{
  "arch": "convnext",
  "model": "CTC audio transcriber",
  "dataset": "short read English sentences (LibriTTS-R)",
  "train_examples": 26041,
  "gain_aug_db": 10,
  "noise_aug": 0.01,
  "time_shift_ms": 100,
  "input": "waveform_16khz",
  "tokenizer": "char",
  "vocab_size": 32,
  "norm": "rmsnorm",
  "hidden_act": "gelu",
  "layer_scale_init": 1.0,
  "moe": "soft",
  "drop_path": 0.15,
  "num_experts": 8,
  "moe_every": 1,
  "expert_mlp_ratio": 0.5,
  "slots_per_expert": 1,
  "shared_expert": false,
  "wave_strides": [5, 2, 2, 2, 2, 2],
  "subsampling": 2,
  "layers": 12,
  "width": 256,
  "kernel_size": 7,
  "optimizer": "soap",
  "beta2": 0.95,
  "learning_rate": 0.0019,
  "beta1": 0.95,
  "shampoo_beta": 0.95,
  "eps": 1e-08,
  "precondition_frequency": 25,
  "max_precond_dim": 1024,
  "one_sided": true,
  "adamw_lr_other_params": 0.00085,
  "max_grad_norm": 1.0,
  "gradient_noise": 0.3,
  "max_steps": 7600,
  "batch_size": 96,
  "epochs": 28.0,
  "lr_schedule": "linear",
  "final_lr_fraction": 0,
  "warmup_steps": 760,
  "weight_decay": 0.1,
  "adamw_weight_decay_other_params": 0.05
}
Rows from block 4 of a small CTC audio transcriber, named by matrix and row number. Rows with one number within an expert belong to one neuron, the router's apart. Each number is 200 + 40 x the weight over its row's rms, rounded and kept within 0 to 999. All counts start at 0. After the name is the row's rms in percent of the matrix's.
Before each expert's rows are labels from the 100 clips, of 14976, where the router gives the expert most weight on average: "loudest" is the band of the loudest frequency at the time of the peak. Only what is clearly more common there than usual is listed. The data: short read English sentences (LibriTTS-R).
# router: slot weights (model.blocks.4.mlp.router.weight, 8x256, trained with AdamW), inputs 0-42
# up: expert up (model.blocks.4.mlp.up, 8x128x256), inputs 0-42
# down: expert down (model.blocks.4.mlp.down, 8x256x128, transposed), outputs 0-42

# expert 1
loudest: 500 to 1000 Hz; 250 to 500 Hz
router.1,100,231,141,242,190,152,175,208,189,208,163,182,165,213,222,152,214,228,155,196,171,170,156,185,208,170,221,156,142,121,182,264,263,239,154,190,181,195,132,182,253,120,157,257
up.0,099,147,222,169,190,241,159,176,171,264,160,194,178,216,215,80,191,137,250,196,224,219,260,204,255,167,239,173,172,182,260,251,120,187,202,232,210,226,182,165,158,236,209,213
down.0,102,181,230,177,181,167,142,265,193,193,192,221,188,176,211,166,212,264,194,148,204,207,282,256,279,243,255,185,238,225,251,177,191,165,270,195,255,234,177,144,110,196,132,169
up.1,105,203,179,188,174,200,238,150,194,172,293,207,108,173,238,216,154,206,175,173,233,181,224,183,93,181,178,192,221,202,114,164,209,182,199,185,157,130,177,234,184,155,221,82
down.1,096,122,270,262,176,245,183,200,214,170,250,193,250,193,197,208,204,255,142,174,255,241,216,78,215,224,180,168,185,169,226,204,216,206,157,232,216,222,220,148,231,202,215,215
up.2,111,102,137,284,214,149,252,236,323,149,252,175,177,158,179,154,183,182,207,194,225,283,173,113,205,263,169,183,203,164,189,253,189,236,178,187,260,193,107,227,246,209,178,197
down.2,100,180,190,189,202,198,233,153,263,213,206,187,246,207,172,200,152,201,134,161,242,167,288,187,236,262,220,246,234,248,190,170,195,175,235,182,154,173,191,260,180,200,225,242
up.3,093,202,211,110,239,228,176,176,191,137,146,181,260,195,229,170,177,151,262,211,188,227,238,175,217,191,214,275,187,201,160,153,228,244,129,171,238,213,208,198,181,177,197,234
down.3,093,150,123,181,253,213,194,172,232,257,192,192,319,175,79,158,179,142,210,212,254,181,205,206,229,247,286,238,144,168,199,147,181,197,189,147,227,204,211,265,229,225,216,178
up.4,100,163,224,265,256,184,188,142,120,235,144,210,186,214,268,239,207,277,171,154,174,204,133,244,142,248,175,188,143,246,153,192,146,118,204,171,175,242,210,260,148,187,251,236
down.4,099,195,218,175,178,189,312,218,188,88,188,158,159,178,225,250,217,242,188,191,234,153,186,164,235,185,217,206,192,224,164,155,173,194,229,192,159,108,159,164,196,152,276,193
up.5,106,169,135,205,164,170,327,164,318,222,223,182,172,139,263,134,195,212,192,198,207,239,136,173,144,180,201,185,248,189,249,193,170,230,282,189,159,263,226,222,204,169,266,146
down.5,101,229,99,231,197,175,268,256,276,206,238,216,227,170,147,196,177,138,151,231,199,241,202,184,121,189,250,260,199,222,176,176,182,161,292,199,200,249,164,178,158,195,149,147
up.6,096,238,238,211,187,182,205,206,290,163,209,164,160,230,201,251,155,155,234,178,227,231,173,188,192,194,181,197,176,229,228,159,219,198,197,199,101,135,206,236,177,224,245,107
down.6,103,238,241,235,199,115,216,190,215,204,178,198,250,153,161,240,173,241,205,267,144,280,215,182,154,190,172,160,133,239,245,140,162,225,200,229,218,112,149,162,216,181,215,224
up.7,095,188,230,199,233,246,200,256,152,134,275,211,189,165,166,188,216,238,272,175,79,159,291,171,282,235,196,197,176,95,167,195,157,220,223,146,221,271,212,211,165,202,139,163
down.7,088,172,262,275,198,238,140,225,210,207,187,202,141,199,264,179,202,204,302,247,210,143,187,272,257,218,182,312,292,170,167,193,213,240,273,185,203,191,222,284,239,199,244,100
up.8,109,279,207,304,254,176,192,207,202,193,220,183,204,172,248,193,257,207,139,229,177,241,296,251,218,190,199,212,216,254,158,192,217,209,225,151,164,190,182,171,183,218,199,266
down.8,113,219,273,194,152,199,225,237,129,208,187,151,186,284,283,211,177,227,200,164,227,230,178,242,236,209,207,155,217,156,157,138,195,288,166,290,168,158,180,200,222,212,202,155
up.9,099,247,245,217,189,145,278,142,127,185,194,167,210,181,232,192,178,227,211,251,197,209,206,164,184,188,249,263,192,216,276,216,191,205,216,235,209,224,198,159,137,237,131,281
down.9,100,164,277,200,200,196,201,143,230,179,156,190,190,280,153,199,161,237,251,217,270,174,122,120,181,215,173,172,257,233,188,302,207,224,227,217,189,219,206,169,196,199,194,146
up.10,104,186,245,117,194,218,195,164,212,195,192,136,219,251,211,171,196,146,162,260,165,199,153,142,294,242,212,182,253,207,213,274,254,236,228,178,218,165,224,220,164,212,128,201
down.10,098,192,131,181,187,193,141,203,260,158,214,159,267,147,250,290,202,151,228,182,117,209,129,200,190,119,164,202,206,167,218,154,197,244,212,175,115,202,269,147,148,217,232,226
up.11,095,190,186,229,225,239,259,155,189,228,224,161,128,208,255,259,180,244,212,251,169,223,194,238,199,251,196,263,253,187,147,185,200,216,140,222,184,156,202,241,172,176,195,187
down.11,098,254,209,198,166,228,220,150,216,169,195,212,220,139,290,279,218,217,233,189,191,196,160,251,285,174,209,227,223,137,239,215,200,150,174,212,224,255,222,174,147,210,202,234
up.12,095,113,182,192,261,237,224,186,263,157,187,177,196,191,286,192,228,129,149,141,175,268,219,223,206,145,185,134,163,223,255,189,159,262,220,182,166,229,221,213,194,181,142,224
down.12,095,216,96,253,223,163,250,141,187,210,133,189,205,241,169,200,252,271,241,172,213,171,182,234,149,255,133,255,211,216,203,151,171,276,187,155,147,166,223,200,198,176,148,199
up.13,105,150,162,214,166,211,256,150,277,194,118,260,348,155,206,254,238,269,214,189,192,222,183,209,158,246,237,151,218,105,260,213,171,184,309,198,142,276,208,173,240,185,212,187
down.13,107,210,219,221,204,170,231,216,147,243,211,193,170,228,203,142,200,175,155,195,111,220,166,161,243,184,192,231,219,224,173,214,174,226,253,222,196,242,252,179,227,209,217,91
up.14,092,162,242,159,216,300,222,159,263,145,187,229,242,223,179,160,167,199,222,198,198,276,203,154,216,218,188,186,147,185,211,331,296,216,250,238,237,239,186,213,213,188,178,220
down.14,094,232,192,176,170,176,235,157,210,180,190,218,183,200,214,173,180,260,182,220,235,172,170,160,184,266,214,346,204,215,204,241,113,166,227,157,207,223,197,259,189,220,147,225
up.15,099,217,238,215,166,206,170,239,247,190,169,238,219,285,147,232,147,242,225,292,207,200,182,124,171,164,214,180,158,187,240,254,239,191,222,156,151,162,214,215,172,214,139,203
down.15,099,117,172,172,144,225,215,232,211,163,226,87,212,211,222,235,210,246,209,224,224,257,208,198,176,172,221,167,186,230,201,194,173,222,229,184,234,183,178,200,221,206,176,156
up.16,105,236,139,227,212,213,232,158,142,228,186,181,153,217,235,151,216,205,140,233,195,141,270,278,160,142,270,233,195,198,187,199,188,226,153,235,218,268,192,189,201,197,247,264
down.16,097,161,159,189,239,114,173,210,186,222,153,203,187,192,170,235,237,184,225,179,167,271,203,159,166,271,258,269,201,230,163,195,176,172,195,184,202,200,172,242,211,266,204,187
up.17,106,153,136,219,166,242,201,177,195,271,246,184,173,257,211,82,156,210,207,189,156,272,164,199,151,205,256,228,142,263,248,144,257,179,247,228,139,235,121,256,209,197,191,127
down.17,104,158,223,157,211,132,185,274,143,230,156,227,197,200,208,222,263,233,231,174,214,157,218,115,171,240,110,307,137,157,210,184,155,164,200,191,117,216,261,199,193,252,181,228
up.18,104,220,135,205,173,208,210,200,202,151,208,205,174,106,207,95,132,156,198,224,137,205,202,137,166,191,180,107,179,207,190,141,139,217,183,205,236,186,143,155,173,158,175,115
down.18,105,249,187,168,263,250,211,223,240,234,249,222,154,225,154,219,245,214,213,153,159,252,199,186,102,225,219,189,238,209,251,249,229,219,227,209,221,250,253,220,253,214,243,171
up.19,096,213,231,191,159,209,151,180,231,143,127,284,170,165,205,179,228,228,184,164,145,250,201,139,148,187,209,220,248,201,234,203,191,194,205,176,252,131,267,168,213,216,236,190
down.19,094,109,186,206,218,156,217,163,153,172,229,207,125,200,189,242,187,138,185,223,116,183,186,176,209,178,234,217,234,156,164,223,134,224,262,161,205,178,139,182,169,168,184,136
up.20,099,147,191,154,209,249,78,234,226,175,239,254,177,229,207,286,133,171,242,212,234,206,274,203,157,136,210,129,178,160,224,217,194,246,176,242,252,218,212,196,225,175,161,146
down.20,112,169,190,151,180,155,191,189,209,219,159,187,223,207,196,187,168,251,226,211,258,165,243,254,163,224,197,123,215,112,244,276,226,191,246,217,213,139,246,183,218,231,254,247
up.21,106,240,213,161,152,191,141,175,162,185,180,167,207,134,277,217,204,201,246,275,268,178,225,259,101,170,259,205,201,128,252,206,275,168,227,253,213,220,181,158,196,181,127,98
down.21,109,184,174,129,216,164,256,234,212,166,151,233,192,184,263,168,160,179,203,217,237,196,223,196,187,195,218,239,199,170,180,200,230,207,195,205,162,259,208,177,230,198,191,176
up.22,104,170,215,164,181,270,210,159,210,235,182,114,186,206,181,183,194,176,201,187,147,184,150,238,197,163,201,235,170,112,150,228,157,145,244,183,241,223,297,139,146,214,173,313
down.22,110,169,142,171,164,239,149,184,167,176,135,154,223,182,168,226,151,237,258,177,244,208,173,298,180,153,116,212,233,210,108,216,177,221,135,229,224,272,245,199,238,174,261,239

# expert 7
loudest: 4000 to 8000 Hz
router.7,110,184,237,144,156,245,221,217,195,139,112,181,218,193,212,174,167,145,177,177,242,176,152,217,289,290,197,133,206,238,176,243,245,157,234,155,207,232,209,142,178,271,187,216
up.0,102,179,226,206,241,241,280,251,179,210,264,150,268,268,232,178,96,215,213,216,146,193,172,171,217,223,210,187,180,238,160,175,213,170,181,211,228,206,206,280,145,183,209,208
down.0,106,211,196,236,165,186,271,225,202,205,186,234,178,201,226,275,216,151,242,194,238,193,225,248,182,182,227,225,279,220,239,215,265,225,265,200,175,174,248,203,163,194,211,143
up.1,107,149,192,240,234,211,247,214,202,181,255,213,179,223,183,192,150,173,135,203,186,172,125,208,211,181,261,231,303,240,172,197,181,181,250,261,305,154,184,247,165,275,156,164
down.1,103,233,177,261,240,206,171,216,225,213,196,234,235,166,206,272,214,174,123,217,278,192,192,175,153,189,187,240,242,156,253,193,212,160,231,266,156,121,174,208,195,207,176,219
up.2,093,193,215,201,170,216,110,170,147,182,256,253,259,218,151,184,189,190,179,240,235,227,193,144,167,221,224,217,146,114,212,206,150,203,222,278,105,276,258,197,256,255,222,170
down.2,100,211,182,225,135,254,261,244,139,188,273,207,176,204,220,201,236,165,183,238,184,196,173,210,222,204,186,185,201,191,146,213,161,218,147,138,264,181,246,219,184,186,228,193
up.3,098,235,235,202,230,236,156,224,132,170,229,139,202,242,178,176,261,250,228,143,299,196,97,184,174,178,169,185,195,162,287,212,236,250,205,208,229,254,194,272,193,214,121,196
down.3,097,230,215,231,204,237,244,234,162,225,277,200,186,217,252,101,227,146,239,193,174,207,221,194,164,169,184,207,237,164,291,154,172,150,158,166,171,193,179,177,253,155,157,154
up.4,097,202,232,248,170,220,180,238,291,283,266,240,217,286,219,199,262,169,221,205,163,210,255,225,246,199,191,231,172,251,214,189,184,230,221,177,186,290,170,220,186,175,171,263
down.4,093,189,183,197,243,254,191,207,243,187,126,234,240,271,190,236,222,164,156,176,161,248,214,206,271,230,190,179,223,181,252,191,218,226,190,228,189,285,264,262,151,241,164,224
up.5,107,235,167,191,240,237,166,141,185,256,168,247,241,248,239,190,226,194,160,131,223,195,182,208,207,210,243,272,207,181,145,162,140,99,192,251,245,207,160,180,190,139,138,149
down.5,107,190,157,204,290,244,233,143,203,164,195,212,185,250,174,235,176,289,201,242,179,187,139,176,139,186,144,202,223,181,156,203,172,110,253,175,222,187,225,197,202,216,192,157
up.6,094,193,198,249,245,154,117,208,141,190,225,226,250,214,159,213,174,189,209,181,165,143,128,227,131,220,227,167,192,192,147,138,277,147,215,179,184,174,214,242,249,262,133,165
down.6,093,221,152,172,155,138,176,200,195,238,207,114,228,194,140,190,223,256,183,124,234,224,208,214,181,192,132,175,216,219,180,223,176,173,186,230,215,144,162,191,216,181,179,227
up.7,093,246,175,177,211,179,221,235,196,214,198,221,249,145,226,177,189,196,165,237,184,192,198,205,245,211,246,255,195,177,186,244,161,199,183,227,167,243,223,194,197,270,174,196
down.7,106,176,225,162,164,195,243,230,148,210,174,229,217,233,167,217,114,184,193,225,200,223,277,180,228,185,185,167,161,215,130,184,221,200,202,201,219,139,183,264,197,252,237,236
up.8,097,268,206,240,221,225,189,194,161,172,213,214,135,158,174,282,233,214,264,179,235,254,184,278,205,247,242,170,190,221,195,240,195,179,240,206,190,187,147,144,219,286,284,205
down.8,095,172,232,315,223,271,208,118,192,212,183,196,198,150,273,165,238,186,211,213,198,192,225,221,234,238,191,247,152,199,94,119,228,237,282,174,184,144,155,211,181,139,210,213
up.9,112,153,125,153,222,211,259,177,144,163,190,147,176,270,245,121,118,138,176,262,160,206,270,191,186,208,225,202,173,215,137,210,223,213,181,244,182,185,221,159,188,150,253,153
down.9,103,180,142,219,138,181,160,214,199,218,244,217,227,106,147,203,207,155,238,124,200,151,151,218,201,145,238,248,128,172,160,173,185,203,181,231,155,227,207,93,213,153,232,201
up.10,102,165,136,198,249,275,156,143,209,269,206,199,264,227,166,191,202,179,256,245,191,225,243,123,188,218,192,150,102,193,257,197,271,201,265,193,156,178,191,200,162,173,169,185
down.10,105,206,145,236,177,164,212,184,161,261,232,183,190,225,196,210,146,155,165,283,196,184,165,255,251,180,148,134,218,216,145,170,182,188,193,225,179,207,130,181,140,259,199,213
up.11,096,167,194,224,238,137,208,212,173,212,189,194,159,189,262,268,319,238,213,234,132,259,241,256,244,206,164,167,168,252,161,115,187,232,226,186,235,236,212,232,210,179,283,251
down.11,092,238,174,187,253,234,246,147,122,179,216,211,173,236,248,186,251,143,216,244,93,247,159,196,145,179,179,239,241,230,167,170,167,221,194,244,196,231,157,184,226,139,218,223
up.12,092,171,150,229,270,211,278,160,174,141,192,110,213,241,252,205,145,158,197,279,209,215,186,187,239,213,144,136,245,224,235,100,167,244,160,221,250,181,268,176,162,110,207,257
down.12,093,176,221,238,236,209,245,196,212,218,194,193,224,180,95,260,183,201,282,165,147,256,258,153,145,253,130,235,162,164,247,205,243,215,168,162,182,218,302,196,212,213,216,199
up.13,105,245,190,202,199,240,194,243,167,165,180,118,210,116,184,230,203,133,175,230,164,155,209,130,192,243,240,225,174,199,239,140,193,221,193,241,190,153,178,246,220,143,177,185
down.13,105,203,183,187,140,170,195,216,268,211,243,174,180,271,220,234,129,107,284,196,132,223,229,217,241,289,166,156,125,180,156,261,173,148,131,182,234,208,196,193,149,176,151,203
up.14,097,196,226,167,121,190,241,223,230,173,161,265,153,181,215,186,131,209,238,176,237,160,119,217,246,207,149,202,165,217,259,217,179,165,240,252,199,173,232,240,218,211,180,213
down.14,107,205,236,217,259,198,223,125,272,186,106,153,205,300,186,215,134,213,199,182,230,272,127,209,230,233,139,157,240,235,177,235,208,247,235,257,226,151,125,238,196,180,198,192
up.15,097,225,215,206,135,156,241,236,197,235,207,241,119,286,170,170,193,237,229,84,226,235,253,251,195,253,217,144,195,165,166,165,154,262,243,113,258,229,208,186,219,127,171,231
down.15,095,221,214,205,266,195,143,266,251,186,266,220,201,276,159,74,208,186,241,175,232,268,201,141,160,194,130,241,281,242,250,182,162,192,215,158,208,240,194,189,208,212,217,109
up.16,103,251,183,190,201,256,228,122,185,188,191,156,252,220,280,193,272,171,215,167,152,222,217,167,167,192,215,221,220,202,240,268,170,238,245,161,270,236,179,136,201,238,213,122
down.16,092,179,262,211,157,199,232,200,144,109,257,204,128,226,283,273,175,145,208,236,196,162,237,184,242,255,208,248,259,254,233,108,185,171,129,151,189,198,130,199,186,230,193,207
up.17,094,148,140,243,162,156,210,186,138,184,212,221,158,225,149,235,290,277,209,273,246,232,224,245,176,155,115,154,325,165,304,221,236,164,130,145,120,153,134,193,167,191,230,180
down.17,093,187,174,189,254,230,205,258,258,208,174,244,244,186,205,208,221,251,260,241,215,184,211,181,254,241,216,158,229,189,219,195,213,208,285,208,264,162,210,162,246,180,269,218
up.18,101,275,289,220,214,198,129,125,229,169,136,217,106,204,215,195,211,190,195,184,171,177,258,193,203,236,193,235,233,175,166,249,217,181,195,231,267,203,193,207,192,213,222,136
down.18,113,202,126,202,272,207,178,215,200,164,208,235,180,198,181,253,185,219,220,185,140,188,178,149,239,179,198,222,270,165,220,255,218,186,233,235,198,211,162,204,194,231,241,179
up.19,096,185,256,181,134,105,162,225,248,237,183,249,162,281,169,236,149,226,178,219,240,225,195,174,143,160,166,168,190,259,216,197,284,262,233,204,162,92,145,170,199,257,226,189
down.19,097,234,201,237,144,250,197,124,226,217,211,270,242,109,351,192,170,177,201,178,214,121,144,220,153,226,234,216,182,219,191,251,176,228,163,194,167,226,277,148,253,230,202,151
up.20,100,237,152,252,173,202,222,212,200,164,276,212,137,246,156,183,292,279,204,162,217,143,211,205,120,98,169,235,210,165,138,247,210,133,172,215,225,239,217,193,176,198,240,195
down.20,107,218,206,120,209,163,142,189,179,267,230,252,145,182,217,190,148,144,189,192,187,210,152,294,211,221,208,210,198,170,129,257,184,238,202,213,189,246,159,155,225,190,218,132
up.21,106,241,165,214,207,235,272,181,164,162,177,205,195,181,250,279,224,173,198,232,199,188,205,139,223,144,237,194,139,177,206,223,182,225,119,200,134,243,196,146,162,145,191,172
down.21,105,156,226,160,78,210,197,254,162,225,189,231,207,203,188,92,208,214,230,167,157,218,181,198,172,201,248,205,199,203,166,150,235,168,223,146,226,162,242,299,204,202,176,187
up.22,105,232,214,286,232,212,165,283,247,203,184,216,194,167,206,255,186,162,191,231,181,233,317,102,147,281,182,203,175,206,194,213,213,240,171,253,178,146,260,188,250,194,173,190
down.22,101,207,190,253,171,209,219,211,188,191,243,145,124,181,127,241,207,205,179,229,237,224,119,228,271,174,236,231,247,238,202,268,186,229,192,195,241,184,248,170,282,190,190,225

# expert 6
loudest: 250 to 500 Hz
router.6,095,135,229,191,205,204,192,200,251,172,168,135,227,200,214,225,255,207,243,242,240,222,178,200,240,260,161,132,261,178,179,250,142,276,184,250,145,176,102,178,220,197,246,216
up.0,101,177,192,200,214,228,200,202,123,154,211,182,201,288,192,216,224,189,166,225,196,199,261,98,317,236,244,170,157,212,244,197,184,192,173,260,188,241,176,208,219,193,159,276
down.0,099,96,218,186,260,193,265,205,202,212,131,255,164,264,203,121,211,214,162,229,243,261,146,212,215,125,185,171,154,162,266,192,215,219,235,203,221,198,250,148,233,210,190,143
up.1,103,236,185,208,283,154,162,189,240,240,242,202,203,228,197,161,242,193,208,223,196,195,182,241,166,204,156,141,237,252,205,212,125,203,220,196,225,213,224,218,245,159,186,211
down.1,104,213,219,164,253,202,266,163,212,186,200,258,135,186,226,142,174,179,159,137,235,188,152,144,236,155,223,252,123,148,145,217,142,175,280,228,197,237,195,172,199,242,237,149
up.2,094,189,201,194,232,211,237,218,177,208,214,194,161,125,168,182,233,179,143,192,147,151,174,179,215,221,172,230,215,139,223,120,296,235,121,178,264,248,230,182,248,254,210,172
down.2,106,175,189,160,199,209,274,189,181,133,246,177,217,244,255,166,147,228,141,224,167,218,187,166,168,267,192,250,250,292,234,151,208,193,174,262,246,224,177,186,252,173,191,243
up.3,104,201,257,158,164,196,203,219,197,201,228,178,180,186,201,210,118,126,255,193,164,210,218,239,221,160,164,230,156,214,200,179,173,197,243,210,178,289,237,97,154,218,201,196
down.3,103,174,178,197,206,227,230,189,230,199,223,248,225,208,224,135,227,174,223,197,184,234,260,222,225,155,232,215,156,134,190,130,179,201,239,215,243,147,222,215,189,228,199,227
up.4,100,233,262,160,205,222,101,265,256,198,233,225,207,164,178,144,155,249,201,208,241,243,280,186,181,190,201,237,178,227,196,200,231,233,244,201,80,114,191,164,280,231,185,209
down.4,108,273,145,187,190,162,140,168,239,185,183,98,157,180,274,181,185,239,249,188,223,116,235,183,186,268,199,196,193,201,276,190,237,158,144,238,181,197,239,219,267,200,190,258
up.5,095,147,133,205,224,253,173,193,207,253,190,186,152,261,167,187,213,180,156,157,91,194,206,216,132,214,259,148,164,171,160,150,95,182,229,167,218,117,284,193,182,156,156,165
down.5,097,131,194,235,244,245,224,181,160,266,195,240,186,198,178,170,176,202,164,210,183,176,203,202,220,184,244,181,173,159,258,210,207,224,252,279,154,181,213,153,240,150,154,241
up.6,098,170,184,197,170,158,239,171,171,140,154,214,183,224,272,237,170,267,209,239,198,215,238,224,242,119,234,242,79,215,226,174,256,110,227,219,113,222,84,214,107,235,222,190
down.6,087,119,194,180,224,161,181,155,199,158,172,256,234,231,141,181,164,213,212,197,158,161,231,127,216,238,236,153,179,222,189,211,247,202,153,219,233,217,210,232,236,227,225,189
up.7,102,199,123,200,135,233,169,307,226,243,207,249,185,203,157,210,229,219,236,252,259,212,195,216,257,286,156,155,186,213,202,211,103,224,251,176,237,242,238,195,220,221,188,207
down.7,106,215,232,139,128,229,206,198,228,201,139,146,130,199,291,211,266,187,232,207,232,185,118,187,247,188,256,217,165,219,163,208,172,210,213,263,229,181,200,109,200,123,225,111
up.8,095,202,280,201,201,248,256,176,154,134,206,125,136,124,261,114,232,245,282,186,225,196,212,220,222,230,208,217,190,157,199,190,230,138,192,195,171,240,110,185,129,176,174,192
down.8,099,182,212,276,215,158,212,180,209,202,197,185,177,231,206,205,268,225,221,232,179,242,246,240,185,200,179,234,190,174,255,220,153,190,174,243,171,241,195,109,184,163,209,272
up.9,091,174,257,229,159,205,187,217,204,247,100,165,197,144,200,206,198,183,109,201,163,248,175,234,212,144,203,230,163,201,180,234,208,243,243,168,197,230,206,192,216,208,115,108
down.9,100,106,278,256,166,256,240,222,188,142,215,188,233,161,221,222,207,197,257,282,266,191,298,224,210,167,154,198,198,175,231,172,175,191,239,298,198,187,171,211,202,202,199,245
up.10,100,160,255,263,207,226,231,176,229,186,237,183,233,189,182,169,209,234,159,229,239,194,176,215,157,201,187,177,174,91,210,160,219,200,175,206,273,141,254,221,182,223,152,206
down.10,096,226,210,181,223,250,198,194,168,263,119,156,181,171,178,212,253,176,142,245,247,150,178,164,233,187,219,239,186,205,216,193,187,264,289,192,144,145,155,236,201,165,205,216
up.11,102,234,224,179,232,225,257,174,191,141,162,276,143,236,195,183,200,178,164,146,184,242,247,208,302,176,194,190,124,224,175,215,139,225,201,142,174,159,221,225,202,180,182,217
down.11,103,167,228,195,245,167,198,176,149,253,235,198,154,144,219,211,182,212,134,269,258,211,224,234,172,246,141,221,160,240,193,223,208,184,151,191,275,214,272,133,145,222,285,225
up.12,100,215,167,215,189,175,220,284,168,219,268,246,169,186,191,205,155,204,255,190,225,169,211,166,224,141,185,228,164,165,172,199,115,197,150,185,184,217,234,252,189,312,215,306
down.12,101,245,177,216,196,313,174,191,205,226,185,264,223,182,152,207,192,218,220,173,173,126,218,177,166,224,207,205,148,181,202,213,182,249,277,264,194,197,212,118,148,238,174,226
up.13,105,136,163,213,191,103,235,236,225,199,316,141,253,219,148,149,200,238,123,159,222,148,104,254,173,143,205,250,198,156,219,220,229,221,163,178,179,203,188,156,212,265,217,210
down.13,098,233,168,135,199,248,190,193,188,137,178,229,148,179,212,144,137,171,174,221,172,197,249,248,146,138,216,188,259,185,231,197,175,190,135,227,182,158,205,236,193,212,198,225
up.14,096,246,230,220,136,261,200,229,190,235,244,218,145,273,177,217,212,164,191,298,226,186,253,214,192,275,216,145,210,115,246,187,173,117,223,201,209,273,177,120,156,237,212,109
down.14,108,170,273,253,163,278,201,120,224,177,251,217,165,154,202,157,199,179,205,189,192,160,214,213,174,224,206,248,183,167,156,151,187,196,140,208,300,253,152,225,249,175,213,256
up.15,098,186,187,173,223,189,233,112,185,178,168,157,214,279,246,274,157,197,207,190,202,264,215,217,138,200,258,217,191,99,283,161,187,213,251,224,256,216,174,251,159,168,246,272
down.15,095,203,272,208,151,190,278,165,169,213,125,257,235,157,181,132,250,267,197,155,181,211,262,230,183,240,148,187,207,242,236,238,229,200,203,249,177,197,211,196,267,228,169,208
up.16,101,215,168,255,268,180,220,173,186,179,177,138,246,194,194,136,231,193,259,187,195,177,187,194,226,247,218,211,205,210,246,134,244,168,123,179,211,202,202,208,198,251,93,181
down.16,105,119,184,217,251,172,215,182,188,163,172,233,193,141,287,99,214,136,250,220,213,193,223,217,199,220,205,156,168,200,177,175,124,204,198,185,99,230,196,172,263,193,182,175
up.17,108,250,148,245,171,118,242,292,149,187,253,242,217,164,213,165,265,291,222,194,172,238,244,173,274,173,173,249,174,235,264,246,202,200,233,182,163,256,219,263,180,286,218,214
down.17,103,202,151,277,192,173,191,196,181,106,234,211,155,150,193,166,165,224,188,220,199,215,173,163,201,211,141,285,131,154,203,140,199,140,151,218,177,199,230,180,139,137,257,180
up.18,095,213,213,289,221,242,233,252,249,234,168,236,217,141,236,263,201,209,282,204,200,175,160,210,164,222,257,236,175,264,265,213,187,138,225,206,294,261,187,173,169,220,205,211
down.18,088,175,191,196,209,161,142,212,211,173,123,262,207,240,191,248,156,211,242,251,154,227,233,197,206,232,195,276,197,216,139,144,211,190,220,213,165,208,163,212,177,265,179,241
up.19,110,176,246,251,200,257,149,189,247,282,195,226,241,189,204,202,219,194,170,276,198,210,189,112,184,184,173,205,125,150,166,203,183,243,220,218,179,221,214,271,240,210,208,117
down.19,104,213,213,178,175,242,169,214,251,147,175,211,213,186,261,178,169,193,202,191,125,246,282,221,209,251,249,173,227,202,76,202,200,189,173,238,245,176,220,206,269,174,220,152
up.20,098,210,219,248,264,217,234,190,161,198,153,236,213,188,210,277,172,239,181,224,184,210,152,215,156,249,243,195,248,226,194,131,164,135,207,196,204,196,180,174,274,211,156,188
down.20,101,198,162,263,208,211,232,186,189,204,238,177,183,204,243,170,246,151,169,210,191,212,197,258,228,125,190,162,163,211,247,156,277,272,212,263,251,128,239,111,224,225,149,197
up.21,093,188,192,169,204,215,222,188,166,292,199,169,321,210,220,200,174,193,195,228,253,258,215,246,219,285,227,223,216,274,184,182,121,189,160,179,250,164,192,215,193,209,156,180
down.21,095,258,211,202,135,144,237,163,191,251,287,156,224,216,186,234,188,275,249,191,223,178,171,34,173,218,178,211,208,275,235,232,191,157,238,205,152,213,94,207,246,237,217,243
up.22,106,203,295,212,183,240,179,176,209,234,186,181,223,210,192,199,134,266,178,133,180,188,207,171,198,211,121,202,239,242,130,190,269,111,211,221,228,161,153,218,188,168,180,150
down.22,107,177,208,173,202,228,107,204,178,158,223,199,248,189,184,234,204,210,199,154,218,194,181,194,229,165,222,218,188,270,217,164,170,222,257,174,177,160,175,218,199,108,188,268